config.yaml
model: "image diffusion model"
dataset: "aerial photos of the United States (SatlasPretrain)"
train_examples: 50862
image_size: 64
horizontal_flip: true
conditioning: "none"
arch: "dit"
objective: "v"
cond_dim: 256
norm: "rmsnorm"
hidden_act: "geglu"
mlp_ratio: 4
head_dim: 32
fused_qkv: false
qk_norm: false
inner_norm: false
moe: "expert_choice"
num_experts: 16
moe_every: 2
expert_mlp_ratio: 0.5
experts_per_token: 1
shared_expert: false
patch_size: [8, 8]
layers: 8
width: 128
positions: "learned"
optimizer: "soap"
beta2: 0.99
learning_rate: 0.0027
beta1: 0.95
shampoo_beta: 0.99
eps: 1e-08
precondition_frequency: 10
max_precond_dim: 1024
one_sided: false
adamw_lr_other_params: 0.00098
max_grad_norm: 1.0
gradient_centralization: true
max_steps: 19800
batch_size: 384
epochs: 149.5
lr_schedule: "cosine"
final_lr_fraction: 0
warmup_steps: 590
weight_decay: 0.1
adamw_weight_decay_other_params: 0.01
Rows from block 5 of a small image diffusion model, named by matrix and row number. Rows with one number within an expert belong to one neuron, the router's apart. Each number is 128 + 24 x the weight over its row's rms, rounded and kept within 0 to 255. All counts start at 0. Numbers have three digits each.
Before each expert's rows are labels from the 100 images, of 14848 (inputs lightly noised), where the router gives the expert most weight on average: "responds to" is what is common among them. Only what is clearly more common there than usual is listed. The data: aerial photos of the United States (SatlasPretrain). In brackets: how many of the 100.
# router: router (model.blocks.5.mlp.router.weight, 16x128, trained with AdamW), inputs 0-127
# gate: expert gate (model.blocks.5.mlp.gate, 16x64x128), inputs 0-127
# up: expert up (model.blocks.5.mlp.up, 16x64x128), inputs 0-127
# down: expert down (model.blocks.5.mlp.down, 16x128x64, transposed), outputs 0-127

# expert 8
responds to: crop field (40)
router.8:096134092145096129128145147143118102135146076110092132101143111181119143150135110168137142157147169143142155150134091191141158115134129105127142135090148142109113108096088133143102148152127088129153141101127100092151162097149119087155130128142104114126129116191067096105133101122144110121101145137157128090132141173115106155109149154123155127107093123105141138101141143129118120094149
gate.15:152171129066102139104134083110129140091142152113122134129102115116151082150132109095128105126144087095139145076125145111122145146142086098187117127133121156142086136125129141145120143094134139142094116151152135137114085156156173133109132121098110164142101119133141125117118137185085126126141146145157140131163132150133111069122123150181081133142124114155158147122120128143113132120173
up.15:081139147191132102140118156158121140169125137113121104114155144135092139081140149120135131130097164167072111162125133174130123113140180156114167117107142122104175119164128115126132133149110123122141112112134152138156156114099106130136140123155157088117151123139125155164146117072132145127118101098090101124116163095113168168155130090098124113096122115109108096123125152111123123103086
down.15:135052154156082114164117186095132151165122138125129148121158124094130103114166070104154118173102144129113142140140132103142111131127149143138133125143116123133159118155104119129130137159116120109157135139108134123113137142111146108147151117095146132117114103115113110138104163177131135120127155118077157122151118177103145107149189176131173131140144156139086094104137119155099134093132
gate.16:160107113123155083122150138123141139113171138120098139152085121174156150153162149126080121156128129108113136169112109124148140098117150154146129126095146145122086101121147130095141131137093083114113087135179151153088119146165104122094145125128123122116092118163100122130100119121115148144123130147118117101145111120187155150113102143124166110116097141157102141174164151059116130123107
up.16:095171110159070131136145163131137130132153165107138165158102124089159151127150161125121101142115068129104128139139191094126164119145133143094123135106139120097114113157148123127119097154138163130101062109114123122120132156138122095120137134163146116106129113127134130132061148146139114197128126149110117158121115119155153116118097085125104172085120128131109159141122112151130142118126
down.16:098162121107178122127135131099112159152117147125081099112142121148173133186099155131120118142107161119117131113146106120133153155128105132078103161172114114122147122117145121112135112173131138146122116088114125125168095176086118146153128129151145125141094127106139111163115109125105136192124159125174123132117148119139159157133094180097067165141139147155115106108133103129161123126131
gate.17:119123155131109141157117149134159101124134161145122119138136149108158111153128069151138139134103151161127128169155148162148120148125114112171125127128141156125102119095107102132097136138082138111126098107137144135119102148156140148104137110124113141129117171167089119152089112149101188130142117120142121169157140145102076120078111148151137097125142116119131135150089172079051125128093
up.17:086109133141140128103111118149132155152149131124114147113110139104080083080138148085123120126105108126120122111118087163140126111104152116154106155149139080108101153151112126136108130111167131152148170146143131163109152156131157112115154134132150114114109099187156161134139148121131137166141128128116115144103122122158116100135139180081042180146145139136116096100123139151090130124153
down.17:145099122121155133103137107151158130129171117116115119133123103130179150231105116150104106150112106106146138123132148118121121113172119101131139120114128127117135130108130132140145109156125122108123097133125134132122108114125126123105129132133095065118140114096106130101114110136136128119125124108101133072162123129103153189111141121088032125137113140106163098134133117097183157130101
gate.18:132101164126120136138125112110118109126160160122124145134102160161127170157163135132080123096163081106091148149105153117135109126129125070179094112110108127146114105107129052145118150129160128147147069131145108155125145105134161105146132161152123153099117110087117125131112126133129138140149120145110096084143113128134124126148155078135190135100141133133113157129120163095128169121127
up.18:123116101105143133137092146134124115170089110147091208104142129107117103133126074131140095117133134145176114096167090139125128135140136117124109151180162138140182165109109139127072111126163132125098122162121124093153128120131124115126097114115144149122119136118122117135155155151114076098114111134204133148144154155112144138113132137153130123156140109103135146130095132158155088108107
down.18:112099121116073118117130103148128115121131112118121124132140154108093094026117110144119077127124119130155148136168113111141112142119136135140137164102128134111229149136121143137149138134128114130124133120119125122111136113127142133137128142135133126122137133067115143165112124102104133118142132163135160122133195134148149087104133111099204112127128166109141126141125127162173129116121
gate.19:152106114068175138068142130099111142109122093141114139152128137140120128107124154154136095122163135109137134139149139160151145110102101149113128092133081127165106122082106113152125110081146179101147135128149127129120099139168124110113115119111147181130114114154135123143184123125109121123154133150187147109102133130120128103141126128163116109153115186085131134124198137104137140108116
up.19:127105157124188182148129132167149114123136139098143122130067197132139100110116117135117140137151144159100124113139103173133138118116158093182135092127130128101151104094108110141149102149097135160097159095098118114160151093111143143140154124126140116146143128172132137144129138114132125115082126123134120087138104117083086091128132153117182126108137151123077164121110117114128139131115
down.19:130109126128156149196134135117125096128180136098123137133095131123161101143130161170156159084199127130126134165135125078117124114103106141140099122125154139139125118122108106143118130066111096097133108145128134123083158109102148136125131156126114092140139120073114143137171153134140124159095115089093145132120105151126159132106139107128123132136126068113113104139064113148149124131115
gate.20:158120125133124130111145162144132101133125119136103080152134133096193131123156151157119128137094101139120128129105152112119128111148127141149114152089116155098154128134101133165138099121121144111156144133157133108162121126036125100150160119139163100099153115109125129092146172148136114121135133131130113055128143139121096080084159131161147136150105116121106147105102180125106167132148
up.20:134152141112122115144109099113123134141136132175085164152080107172139109140146159089123126132160134148129125134126107152135116126126134116115110120121141126128118159129094143092146136129151083125105124183141162137097141104165134149115099159117134133131052117136132165156166121118126127102126127144127111128142128103181215149142086137098082117110129135124111103154103134153113064125119
down.20:113140133128136125145128157106116112134109146103205123141123137161114114119164148117150124116106164146122120148157146179117119110153136136161100100120142121145116122109099119118104113185114132128091125093148145119137162089082135113216106146158139128145071157149148142132111172122125141130122163134148121105142091132152152137136146096123130129127109116104138154116129183085127078099125
gate.21:091133170127104135145130174153136144127136148149156138110151145100124110108093154077149162097146118116131091158132178114087141183090101190149111113126149095148125136119146133121175102091104124093103103136119108151153157113113102162129128108110119127167156136116139109079140110156141140142128141132098138110166153116105081122142143126107107112144135145115142136122108150101065152137129
up.21:051125119133091139100135114101130134122129141132130122145131114137099137093127139120114119138139129121128139144165128164122104112144126168132160143098143113116062150092124142122148110178152102110094184147150099111115118115135157122125135166141105135114124106132144175149160126146100161113136099131123112086094100109117161117166150146148076147144162111145111127153091111138203142099107
down.21:116129159133165166142132149135113123138116109154151119113087075102132129156166117094144127135123112132158128100109111139183150157123177127132119134120110132140059118074106103150147147177142127154102131099116126139119120097147146120133113128103100104124147155105117144132119107129120122107122138111136116140137064110155122146093156122191102122146153112128134135079157135097091132126199
gate.22:151123126130205110160101187128164127148150104135110113148107175098133110125097156131096120123113146114101122172124116120153149115108132123099093144149126088132156108117149112111164124097146103103127145173132141131138164158139095152092113124119138083110090138126119143110136178119122115151141101155132130143112121112153128100183094126135123113147125129102083109123168137171076117157122
up.22:137133159161098128140155183148124123115123085138138101146137069109142120135116175148154111122177093184116130104114113136125147126131103143121138151119132115121155084127098127148125108120151175124102090115118147109152173130095118149168114087115112123147187144086106092097126144125150122151117179136115116149131106145134148156129116135106169129132132167148108124120120097088080144117098
down.22:124118124146138163160140076132171149112118141120119118125087161148140118143127125151104133119103151121138149143100088133148124130101117109130167127129108113126112112149161149090132114105118145191132133104142128119091135093107115137147111085138129223098106112120129159127112108133123148159118142122135136113108171143176142132059151119117127113128134181115096129154137125163065099121116
gate.23:142111110130084100121162110129134146106142109130092148176123044088154129103132138138122130115137111135086116160142063157155154140134109126146106126140151080111108126103142111136147128087125147147106111163112147133150174176111111138143125108123139125120106110148127132114135188093172138123141123131124149147134129134143161159119086111116098123125158137179128114149112141066102138145124
up.23:116114102112204139127116173131133097152111162156135143103124195159132099173147133090111119165110141140161142121141152115099113114159147107155147128117128132123136125132111151125094125125140106100120137108139133120118115118147148096106168155122100116119133156143126097132152093148081102118123124128129149105137089133136041124117152136126085158127114117120142142098128127170071092121164
down.23:118076128100095105122134131114138139135124091119097103155087191162119129121128155140112122129089137125153135143135105138113138098124144112123121125134138101097139144131136099116129131099110148174102123106099146137107116137095124139142095121137088128129098141202122126100116133138137105131120150094129133129136144129115240124142175144103143115142118182148139140108121103173139111146078
gate.24:143134132150114097178166121146080115101130072136115111148109130091149108116119120133145122130087106140116103148160131102125128103097133141076093125138094166105131092105123137106130128120119154166149116131114095143141080168134147104077129124152135127143145086090109098143113142135153118143119116123159167159116131107136143178112123169137156162110133135145130155108193101107149144173128
up.24:124135145157074143075084124139113133124143142137115117127144098139143128159129124090142129098127136094113115164112102138105150136168147117123121143124128142123177170155120107167141141122167132131096117105144114134111120135157142112104108139133118116113115100140185149134093118130102108100101089129157131093161167113133153134126131088097068138124128114150107133115192172150060138124170
down.24:144115124104141121111134142116116112114090168142151164105127084122146106123164114136113149124132126102096148127111125165143140123106128117124122114124117097126137135155153122145130130126148105130141112151136121119080164137142109138105088122129074143160142151124152150139162176130107118101174127084172154124140119139120061121114150048154113119124133106178168148151208136102113116132103
gate.25:185099107119183147093153103140145150105131109139131117117086161120112126085146147168159121117154112131102106147146112101148155125143098124161156130111115138104110089144158155114088092102105131111148125155096121124118132157151122163131154145115130118112105145165120162094130193096131184150118103139077147128110128111135132122080153114137147170111171095115114120151119115112110116128107
up.25:146119153082142164109113150148151128130132078156131155145089146129113125031131136128125104113136136158144148116149115147111132149136092153111120127119136143121053104092147172122104087116132114100150137157108145126124147125131144157127128122136092109139133149171122131067141172119143154158135144117083147124099158098132131147132154127117192122125132124122161101141132107100138102115117
down.25:094162155154100119160111108116143128142124142116146154161094144116093148023116113144111099112111084148129121158146171157136128140108134120118181113087132156136130128110130129121150116138140111127117099137142122132138112097156111126148138098143075132090151160149128133147067131122125121131139125111142093094111128124130121104129192122124148139097142148107102126102136168091168107137154

# expert 1
responds to: building (93)
router.1:142094131142107163161137146099099156109152078140122113117165104110146164135133131165110138155157148109152170126157120181092150105099146132130110168144167157115139077100139144106156139167153104167147126128141164105110122115135129151107110116098135129115106123150135086148141132155101089125144114111136146117106096141146113147177118097144120088155124167124090111130137124117126112110060
gate.15:098162137124129119099114153119108117144129150116122104111111076145131147124084136141125113169098146135120132096090124083128079102118136112157129122123155138113095131125091143173132128177143072133143180168100123160136149114104139146133126131130136087115125127094143087172113174094133119105126115134159155135130137106153153134184117166111148146156153134129160146130096102063144123120134
up.15:149118150139139150125125120165087159136149123141139157123141163150158128142135113134116094110132165105052159132126090146115158142137146105152079129124134157119085122142147158142121142087136121110135150140146103119078118120119135131122122141091140175142094135113147090127120124102132126143140113162138167125128117139082153146143161142125088112124123156040129147123104073160111157122093
down.15:118148152117117129122120101183154140121136120141150111133134119181130141130130123124124135118116152145198104123126089095109151125114139160125126125153129135127163143127108146124123111060126140131122130135108105136163135141132119124144135127179129113142111132103106101142086143173124137142151157122149162121126139106081148122156088113113157132131124132246131115138179161145144171126098
gate.16:154164139109098148115141164101103076121122160148141163147100092117153151145107119130101129151166116125152138096095142181098124120164128121170119100118110167132148144120155097132172120161125134150154135135103098105110107103172106101147140144105123087141160154127134092143146128119157148100127148109086146136146153112091089115142073126151101097123116129172135110123154138092124165109138
up.16:101108128114142138145116069148144160152167108121143090111134154139108104104134177129148126126103132156099137160166132083125166145144139105106134139122137153114104123118111162116121126149132108095124098147136174154140154164061165165105111098126126127127088126156119164092084118109136120113173110129139115102095113170102161108129180115114171142124144146121111125157096117120123109134164
down.16:126096100141138120141169095095165141103112092162147106119124170118137182108116092128100137116127134134106101119120118096078108125091125156099100146107158124154112157107111119119121117195155108113123110135166116137141116156084149188107117151129142131120172124132125085097155116141137130121135131105152139129110152095111113127132185145147160127119105140126183115137135111165118167134088
gate.17:140140162110116150139159149097086078117113131166148136156137103138125145126109142152102125136188128138102139137127139164125105154135113124133114145112126140137195131124135124140128120119117126144124166113110055118127106106133107124132159114126129169133139108143133091106152116130135108149118119129080162155131155085090093114117122128141207116109132169112123106122138141046169118105139
up.17:085181108099110073132121176136130149109126155107106077081145120121117168097143145117143077131091133096154126094128104121128116108147110162117165104146158091132079148132138162130138128128140140150136141132155159142157161154155140129168108115096118152132123158116146119149111150126142126116130130096132127133130171128150166138078147108130116139149139097151121157075100144120070132145128
down.17:105116137151114119143144129124150128153121134144161144139127119163136181171068132156076165132110110129191142113156148118162132097127166112197094129163129141130076135103147130129145096110123108111070131154129087134109117127106137105110128117135123090149139123140139094155141160119105137126114096077125144124171131154150109138137155096135105127107123132101128165154128145128171153153132
gate.18:143192123130060086091099142179138133163133132123087135123122067126138140143129124124122117125153129124112115159114087129185122130124127124109135114105136168133165123136153144148116144129152133119124173126131126157149116147123120108136128160111108185126110149086127130136115132088150108126102132128121154122120148107118218128095109141095056136103117122122130122108137111153142112115142
up.18:093072145127203169147151139070144105112104122128172120109116204128118143098137144122128144131098149119141137113146191117077119119127132135152121147145137098133104146117123116101124103143092118148125112116122114108108123122125143149133156095122157082136140111181132139124107120146116137125161131113123122129136107137129036137146140132151175100165142112135138145119121135151113138126134
down.18:110192141137090148130134146120169142141124137130087130130114188136118154134112153107101123144163145131137132159120098080141133117122118097066135125127130125106116136119137114088130128100129139126125148125093160129157109148100130132186157134128105163101097126069131128116067117150122128124124127130105108132121083117144147106138112142139173131138128145136052141094132137193145119140165
gate.19:142128126143134117143112118127161104116134098133131093103095104190078134159141139052115161090127098132100129111085109138134063054132112166149121117117094119150145152154136116105137148118137148130119162126172146133121141135119148154129166130141109095126130108151118123121141140142137089137149138148141104105103135059130139142104150129129108148142156138101137163169121150113156160120123
up.19:137141147136153144145113087140114090129147098144099120117101105157134126152065182158150105118109137135210166131136137125147115126110111115137116133140141153128141125102129109140156100144116128163124158109127139118110129132139155127117117119091125048119110114118144100124137146117131108149132117133092120164095129130108144102147119072126218129133153137164118179116097099145113125130124
down.19:137135109152142157131125109143146096108099118178090147122082143158118139186049181138139111105151133147081130123151120143132115118129113145147109139129111154122094119108140123117142150149110127139112129133125131130152116122135099135146129144149147191144099129141136086131120119159140103158137132093147111082110122136137180117107140133113078117132117109068101097156162157108159132081151
gate.20:159141133130125126127132119155132122120173114073181156108141122143172114132120143165155085117148104120113140139130159088118128121076148109129159131112101121099181088124147116179159092122105178165099081128103131157132151148166119143123110104130107122113173126141117113120107070130108115182119112120117100160132118128098145132096144168118158094138114140114140122140132115086115129125138
up.20:139130142114157133121118108148129151150108114167115118158105131155086128135086145074122128127120178107090131115118180165136126130150112137114101106147169120113181132167101132083128149088144069095159120142140112105132119121114123115128128172106088153114072119157126148136131146153139131082140165136130158110141134123135137109184126143108089161143125158148129097126149155115106092132100
down.20:091138145105147104154114167095151113100211107103137093113142127139102156133121142100110128125132131125117132115106147130118167110187150146178150158144120133158052119106141143090102122137137134149151116096115133112172119156148119139140126088138141152099099125141141117130141121111104154189143137109134123132151161117143144125145171096093088137138120132149143129137160128070108145129125
gate.21:158131132141131096141119130155158122158135134156117143097108129152121107138122121129116133111067138141096074141152134180133137126165139112133093143155151128084155144146118157103143123088131065061157128151123109137101132147123124096087124198135091127142074142149138130135146130131109143087132175106129140112124150113129130101126141120147110153132143081144151111118119156148118080154097
up.21:109142133117160111114105123164102144105135125126187142148135171116132149114120119132139118153132155081156164095108158097116139164141130162104098148077129127161131124106143131137139125131118148185106153097116152179131111095170147109154139101108150122095149104094137128099104065121155100197118107105121122133125120119142088150110122111129098107131111142115127098125134114152110172097159
down.21:100179158142166102135113133128097155131149130144169178123144137099125148094112129112149094134141120133114134135147145118135146136136123114135128148117134133197109120116062114174141111098129070082135120143135134129134117123129137141129171172135104132146152136131104118116172118103134179060093100177140101144134111115113103147159111136132140162131097130128124147146125167100137128115179
gate.22:143127134138117099168125141132143113103138111101093116143148158108124123149127148173180103148146132135123126141137100147132124096124091119090094117127123130141048108103136150137152120161128138121112165120086146088105150132142135145102094144163118187071141142159149150172143147104126133104099110156172141132126118146127123101136127130092061101118104120159158173142104146135139132142110
up.22:117126095118148180106133075104130147154144126151162113127122122152125145076156104094109155100116132127142111153141161096126097145116160109166150145126161097137179147161125093113099139107135132159131122133164147154136121131086144112170173089099158086180100123117134121088113096153133136133153116113086110109145128118129124154108124116146194135132146125104105095130145126134119153133096
down.22:146129126115094182167144096127100130084123130123123164128158084127136144125064130151132114146159167120112117159127113102106129149172133132130112115153154159136183155085114124121121142169152119116131144142155146115147138153124098096101153129108109087073115106108098148141168100088106135156133129101075127123142091142106130108122124123108132136145118118075146114085128121151134123098088
gate.23:159133121107046140143139089117118106094132164115125138124104129128160119142127098142129137135149096153133169091111209163143082171138125107139137134145149138146091175148141126162109123120087135154133116133152108124128073117129106108136146102149087109121144106120135128165120100163117128137114113158111128135149151126116102093156153125195102117123134133148141136126136116104108163088134
up.23:160137127105043157140131067118118107086108156116143124117096126122158125153136095139119132155144116136139169088120202153158086167150136120136138134136156152148108165144123120144119127125081123153128125122141115126139062141117101118127147120161100126121148126129120126163124108162113125130112097149107120145144143134107109080154144129196099108133134146137127141130126126112135174092127
down.23:125253141145156195091138092104133130135147118105101175114082102140128141104083116126125157095145122148131119105151077153111131127151131128115130138116146130106142128146155157126129130148131139128120144127137164135141162127130119097128143133151147110141109141118141111155192105098111122162140132115124106129126122101132160143137132125120132111123109106129154144135135171070109108105100
gate.24:138115132135102110138121148108108152102111094127124180152085120096155127133108110179123133131115128144132139127166144168142151135135132139161134133135143117106165070113082104112168139134112121094177202120123113113159089178114104124121075109115129144124139147140134136184136110114088101118114120140077118137100148092106152126109160166138083145165118145135122123097130125126143136139134
up.24:163086121135109119093125098145113143101139106118100123135138129146181129141089114155135096123111112141112168130127162096100145088182101102140128145156138145130099115125119112136137133090105137096159137175121154142123137160122148095122101142149145106158120151166104128174139140135098137126133164130078083165147128157113092135125166151153053141147103103136148141134170107131105143103130
down.24:122073159149135153136061123137154122113128078106121135145127093142160130118149136114112116094120138123088140128102064129158136099085116115210152118145129139139165123129118113143136129135126143144092149136129124129139140181131119117136093113086118152122115124124133105126133114096109137119141133115097091115158148126139117083122180142127049105111118139092129142148138116114158095161119
gate.25:111160158194121152148139055136143148105118168111175147111118141109117112091078125169112132135124142121118114128132137130138083133122122147143122156159138145143085149125162130124137124123089150119128112145093108107123105143135092157118119111100110120156202134095118150111085132113140130199110153149136147166120160143104096136111120141114139123140136124119144140171119093105107131123088
up.25:151127124146181130136141166173119163133142124094180154141108172092153122125108143133118102132127075131126096150095114103130133120156141103073118124151162147127178090115126110115145106128129133123122106135122121130121095121136111144129111118130097127116179111078130133129096160128113123176108143128125154147126122135093073141132104177116162142124071165150111133126157102161164101097143
down.25:107119131135070108131120176132118102162139127110194154125135098057143094121182091128156120129132108122126138129148134133124101106126127118126131125077119111129163127143103109189145123107127071116119115134161127134123148085146122114117135131123150144152178127163100102116139159112112127054115122165125065108127107133092120131125118135125164137127107134135141109135138156113098106118140

# expert 12
responds to: building (81)
router.12:108167124177155109137137143125130102160120058119117118155116142137133087161126092149144133114121123154106113159126141112138167111152107131128119118148114129096140116079083104157128119117147117097154084112089137113174165150115118113146152131146107083123155144108105099093110110094184113140092114107152125124127145155131157149116136169118076130118117104123138116101137163187095135141133
gate.15:121148140122085122131114122107131173133129127120137094116119129121189113138120152137135109144091109127153100132131111126105166137112150126142121097147126132100163107127157118106159132126124129128109201095108096112134139135130149106114091149170112101108093151096133122160138122111135128129126122158125099119107140073167195111132108094129214128159146127147110160106119131076146118170114
up.15:130097128123121102161133124124101138135110125113185128147151188159125152122127123126109117126120133147113111116101180090162131099118130176192134164139118107148117147115114130083104089112103132097174145186156146105125135078144127113145120162111116116084117114166130168118087101147110135167123118136136130116140134146136131155140090107185140139116146111103115083133108124101104108143138
down.15:156150130109132101132110082089114105138132118142095168128106134147143135150099122135098137106163126102121115115149145107171147136121114116128126141138131135157195139158137129167093117139113138064108145107116139100164116130106110166144130148126100117110141134064142109132097119124111161142116144086181133118125110131151085087121184129159103119113145133135062121138126118146160145107177
gate.16:158071138129129132152106106125138074117138113109154136128108177165162156107117153118110124137160138110136130129125147083103151168091139108074103118143121150135080113126141127080158121153143112137136130155136151183128158087130132122126133122079172136159128135127133131122114102119123093174164133094137154158174110135139093120160135069117123107143121127135140142154112095135152114138086
up.16:142122165094195120148103128109123127116136141118106130127122145112121161101132188073107119138120128132165166134119136101098122113138133124082115156146133134131101121143099127143131114087110098076170139147123145171171093075081088140115140127118141113129108129103155131141149146120128127136173160128171162101146163132139084152119138093159091125133144146101137124127121133129074149150142
down.16:140084136106121163189117153147120140126155129103085143102139168100138114125135111146126140126088120137152149112118155083173156138115102110140124152113127101131086136107145105121108129132108143177113143124142063131129144116178092145108080083101125142133132128104131142161124107124140131170126101132144155108139154146145185098089160120141106113112109183124149154144118103135098099123101
gate.17:124124120106147140137103108130137161166124069147158137105119126128138156131134085079145103162118135119163058114118142136087088135135140159187118151106123074133112134135112162134169181104165108108114125165085159153147115136114108126136126123127128102112159119148130126128104124149148143132125133129089110120129121072160099112104106114113132160152176139127170128164126110129104134153153
up.17:120105128124072129120133131059147106124140116108120118115127173115148155098149131161118132139119120123148162130146225122116137138148129145107139110122109154103079118122132122130103141121124106150132121125113144132113133099129118120154126132119133160131137146154103135140144092117132152134124136158149129131147114157072030129132126141126164132123105114171145152124057145126180119095143
down.17:131122097110131101155116083084101140123134137114148107106144106099120158114159158102144148154143104130103105132101188096149150128124133138133136120110132170137175120154116158142131137133121097095122128159140141109132130146137125123123137148118120095144157121185119122130149147127118137104108093107095122178151134115082112143135103143132153153127123075104118117130214111058151125179137
gate.18:141094136104139145135149154141107150106109141115149133121131146140155143133095169104114182138137170142131122121122113155139101127104149161169136130126134127141127131120101181096144141134070095087158133160151124120122134072111090155111160131139105139172095107127134146120128113141138123067122152117135154121095099117110158143155152109168151113112149156103092054129114116118151074130125
up.18:155120124107108130124127114125133125154142113126135147156145105126139108105066143164134135136095196142176152121173130182160109103124141125102144128153151144154212114139109105091110151092094112081130105130149130116125138112124096155118131150134081126156096126154118127133125120090159095104115141130159120104087142121125102151127168150127175112119116116112117087130103106133158116149139
down.18:142120086129083114125109120110095089131131112127138116113189022123123128104164154118103142125104184132106109147117097122139150136100132129158108130117145138116209134099124149144112125147138164145120122132135108141068149131105119127109116146141145130147144104116120150161142136119115139165112129158152132142156174111077117123147108131132141146127141156151143118178129137101099140122125
gate.19:119104099132148150122169133124143108147128121117144102141162158113096166138111157172139106151111144127181130148120148083071131140129105148110112117103157138107038105117102130141116110166164122148128103125101116116113130109130153113150069100135128161117184127110133120120177126114144122125149174109132112112116148165120094164138134137110190124119123146136123125127129103120174129121105
up.19:163092134136170134102125140091115102086131151151151120092133158116143136123127149135083126120146137086122108154140159108145096144130107165085093125126146084181119183127099158097135151157140113122109204113123121123084099100131164132097142105135161155110104122158127140096137124159087115149137110140104119126132128119132122154146113105130159132125132116129122114082146107163168135171127
down.19:129127112136171175094128142133145170171126122120130141145086150148147150141154092143080146113093098140092131143115099139141138129133147122122127140136131129158063144139136119122112171112131137106154146114093128075157131134105116114156139104120169095123125111052155119154131112113099114145164149135114129159143140133139123086112166153132124109134120180096151112101145141075180107134135
gate.20:099104114130175155110113149146098157142140170123160116111163181111145128110114167052155116092115140121149164130120151105120119144138161085133144146134120104140031139159133144146096175107147120121092061140147137149118112158099134129156135135126151117137143090134136142095121087136162131120125143144136095108125125112122108138147135113102153104145134141132114116112142135148124139128107
up.20:147155103148170089121116094132122129139138117134084113120123139121158111085108146181168117122099159140123126135126088113140174114135146134119123116124137110116109142120098139140134136134137149138088092152142142116150102143108096151137150138120135071117153110218054124144131153155127137086090123157119148133132125151113057125146152133107163124092123103117148144152142143106106127148139
down.20:148157139152095112120111098107121158122130110157174147115134113106132122131098089114161158117159135158113106102126165120128138126158132120158130143113133188125130104157088112148163117122155126083140098115111144136124152126113174110124162185104141099116176107075127146113158161099131128115181153121131135102131119107139059129143103135120142146146147131139106113111105129100149197139123
gate.21:146132120109143137145134108075101109139120099155118140143135070143166129165116121167110149143153125134132129133138101148124140125112133123098142126124112151120162094085127115095141115095140119112146150122127139158101170094134134156104131120112155120121113119169092127139154132147107112128107150157076074159133124116171170110159113164146127096147126162135123096098208114148116087138076
up.21:103109137145170146107129122188147116121134139116121100103118164108122160116166146070123131110103142170112121164136126081143165135105121138154125114111148097101094141151088134146126155167125153128126113119114130119127132133117122111135122153172136112098141156113152123115139103118158130117104096114139127126114144152067093118101099129103143157120158108145138124159044136117186165110166
down.21:103099122130140109087120161075128135128152118134156139162157123149125114150091117126104138160067143119118105133101133124164123123158127134128151130143135110105078125125106114114131118073131144122134156111075151106184118124110142152162112127156189091131125149093148168132182115128148129108133117128129093180143140111155167137137107121107115147134110106123120123119070153175166125116124
gate.22:134132139126134130121111059119155142145149134134148148157124106112143111110136170097178097123091117141140124124127141124134141132119184099112131142114123103115111133130138122150136148102147141119140143140134123112149163124125111097125113121145143050108127110132142132120091120135156138149151111139105121137138181098155149133152146112105194117164107149118146125116128165106008113124132
up.22:140122113122111123137123055141129129136122155144145135088158149148103117116105130136128144133116127131174134122131096135115106119150099151170102147146140092125155154160126117147129126098115136137160139102130148142135103143117132110159138129079111020146112124158133125151129116133106133148155156117094121139120131138120069099118136158163145139144155106087193138123125139130055140148120
down.22:125148165129202127139123250129112116115138117159115134141135134132133131107121115113133134126087115114121126131125056151134121154115125114131119125138095139129120148137145154127123116048136146137129140117112121150106141123150106129110142116100101182130108116153121092118075099132152122144112150135139119121111126146130111128142111104116123156117148129153085106095142120106072111124168
gate.23:164181114120133128122143058167146103151137144143115155136099102114150138140124152087122148117075113117099134131119072108140120115150113128026149125114102099139113126142147119120138094130142147104108205131103096115160123114148158096127119137150106139126143122137111160143142134137137143123147130127104134139157183119118122108123101133117170142136133082158163126150113140116119123145132
up.23:139066107124169175118115077105126136126152137135163121098151145093171136106108124113111152109151121136148148141136149121126110129094136108090118146138113163131151154114131126107132148141143139138122108143148152135089106107123119158125097110128144142127156147167132132148113109138101128154148133120151153128140073102107055150161147082126084123136121136141081157117142115203153147077123
down.23:143104133111029107136120178148141116122133092118160130146109160116136110081160125125116122090172129102143160159137207098131154107068118127140135127110111116106150172121128119117122152141086116125121105144157108142183119124121094145151142127148115127108121153119119126150125193146112155101152126130150085146127117112117163134134143127118142110129144117121132155158103116118128120103123
gate.24:158167156117138149165123165114149108142143114126125134133084139144114113159101153154153110067115131143118087106144150141152077127123137122149079116166117185130082134106138092103155124124081132150148127108157123119133125133123094130131138119119162140089131121088127139131152147115111140153135118181114160098108142115135136102117169087137159139115120110103151093141185137088088093133113
up.24:123161102124100098099137111100090148155124146152105125115137078112115150144138162144097137115133102116116129157119087175148146131173147114112111116121139075156114136099101144159117124093142075120144099179121087125143116093111133119132160178134109131137142128155099117155110113133146152142146142136137102094136148153099166188111057158129138163128166134148156154126115125118111126130123
down.24:098187135133125162085140080114140178129136131155101123132188081128117135078149144129153084124155158116128127131133107129136129119149102147144133124162129145146098146123141148155120124072110169096141139141122122140121112075138164111177110119098167127134147128063116123105086118112119126149140145134119134189136079083132102107132111116123140117154111131125118131120130160123159122119138
gate.25:134171140071190110120114115146133127152104135128118131136119134113117121140125152084147146089107115142119119090137072097138125095168113127167132134114109113126152133134106140131124145114137122123119193105132115127148105143130116077163142137129112072144143128112142139151095155150107116123140145177136117127116175100123182104099119131146102145136133125152165125124144150124035136156112
up.25:110154098170081099142135131157145145125147137114106187118106138123133096110139163112131147131087094169073104116122126155117160144175135111134148122125148115127106136163122143178123136089133163112133108139098122131167153126148133137169114138106122132123163120147122115102148119104166127130075143133120093128137153088097082137142134125121148145131124049128148112124083137097165121159122
down.25:131147117111154136119114155156121122120130141142132114135102168139137096103170118149167124123119101139141140162110111177117112131079109131065119131136121088126093143122135135144132133054123086126132150132124115124091105131151117138071121143117128213143136121162123128114081127138134140166101126133103131162097161119102148113119149105118128132125119171130147137194152126133089139083129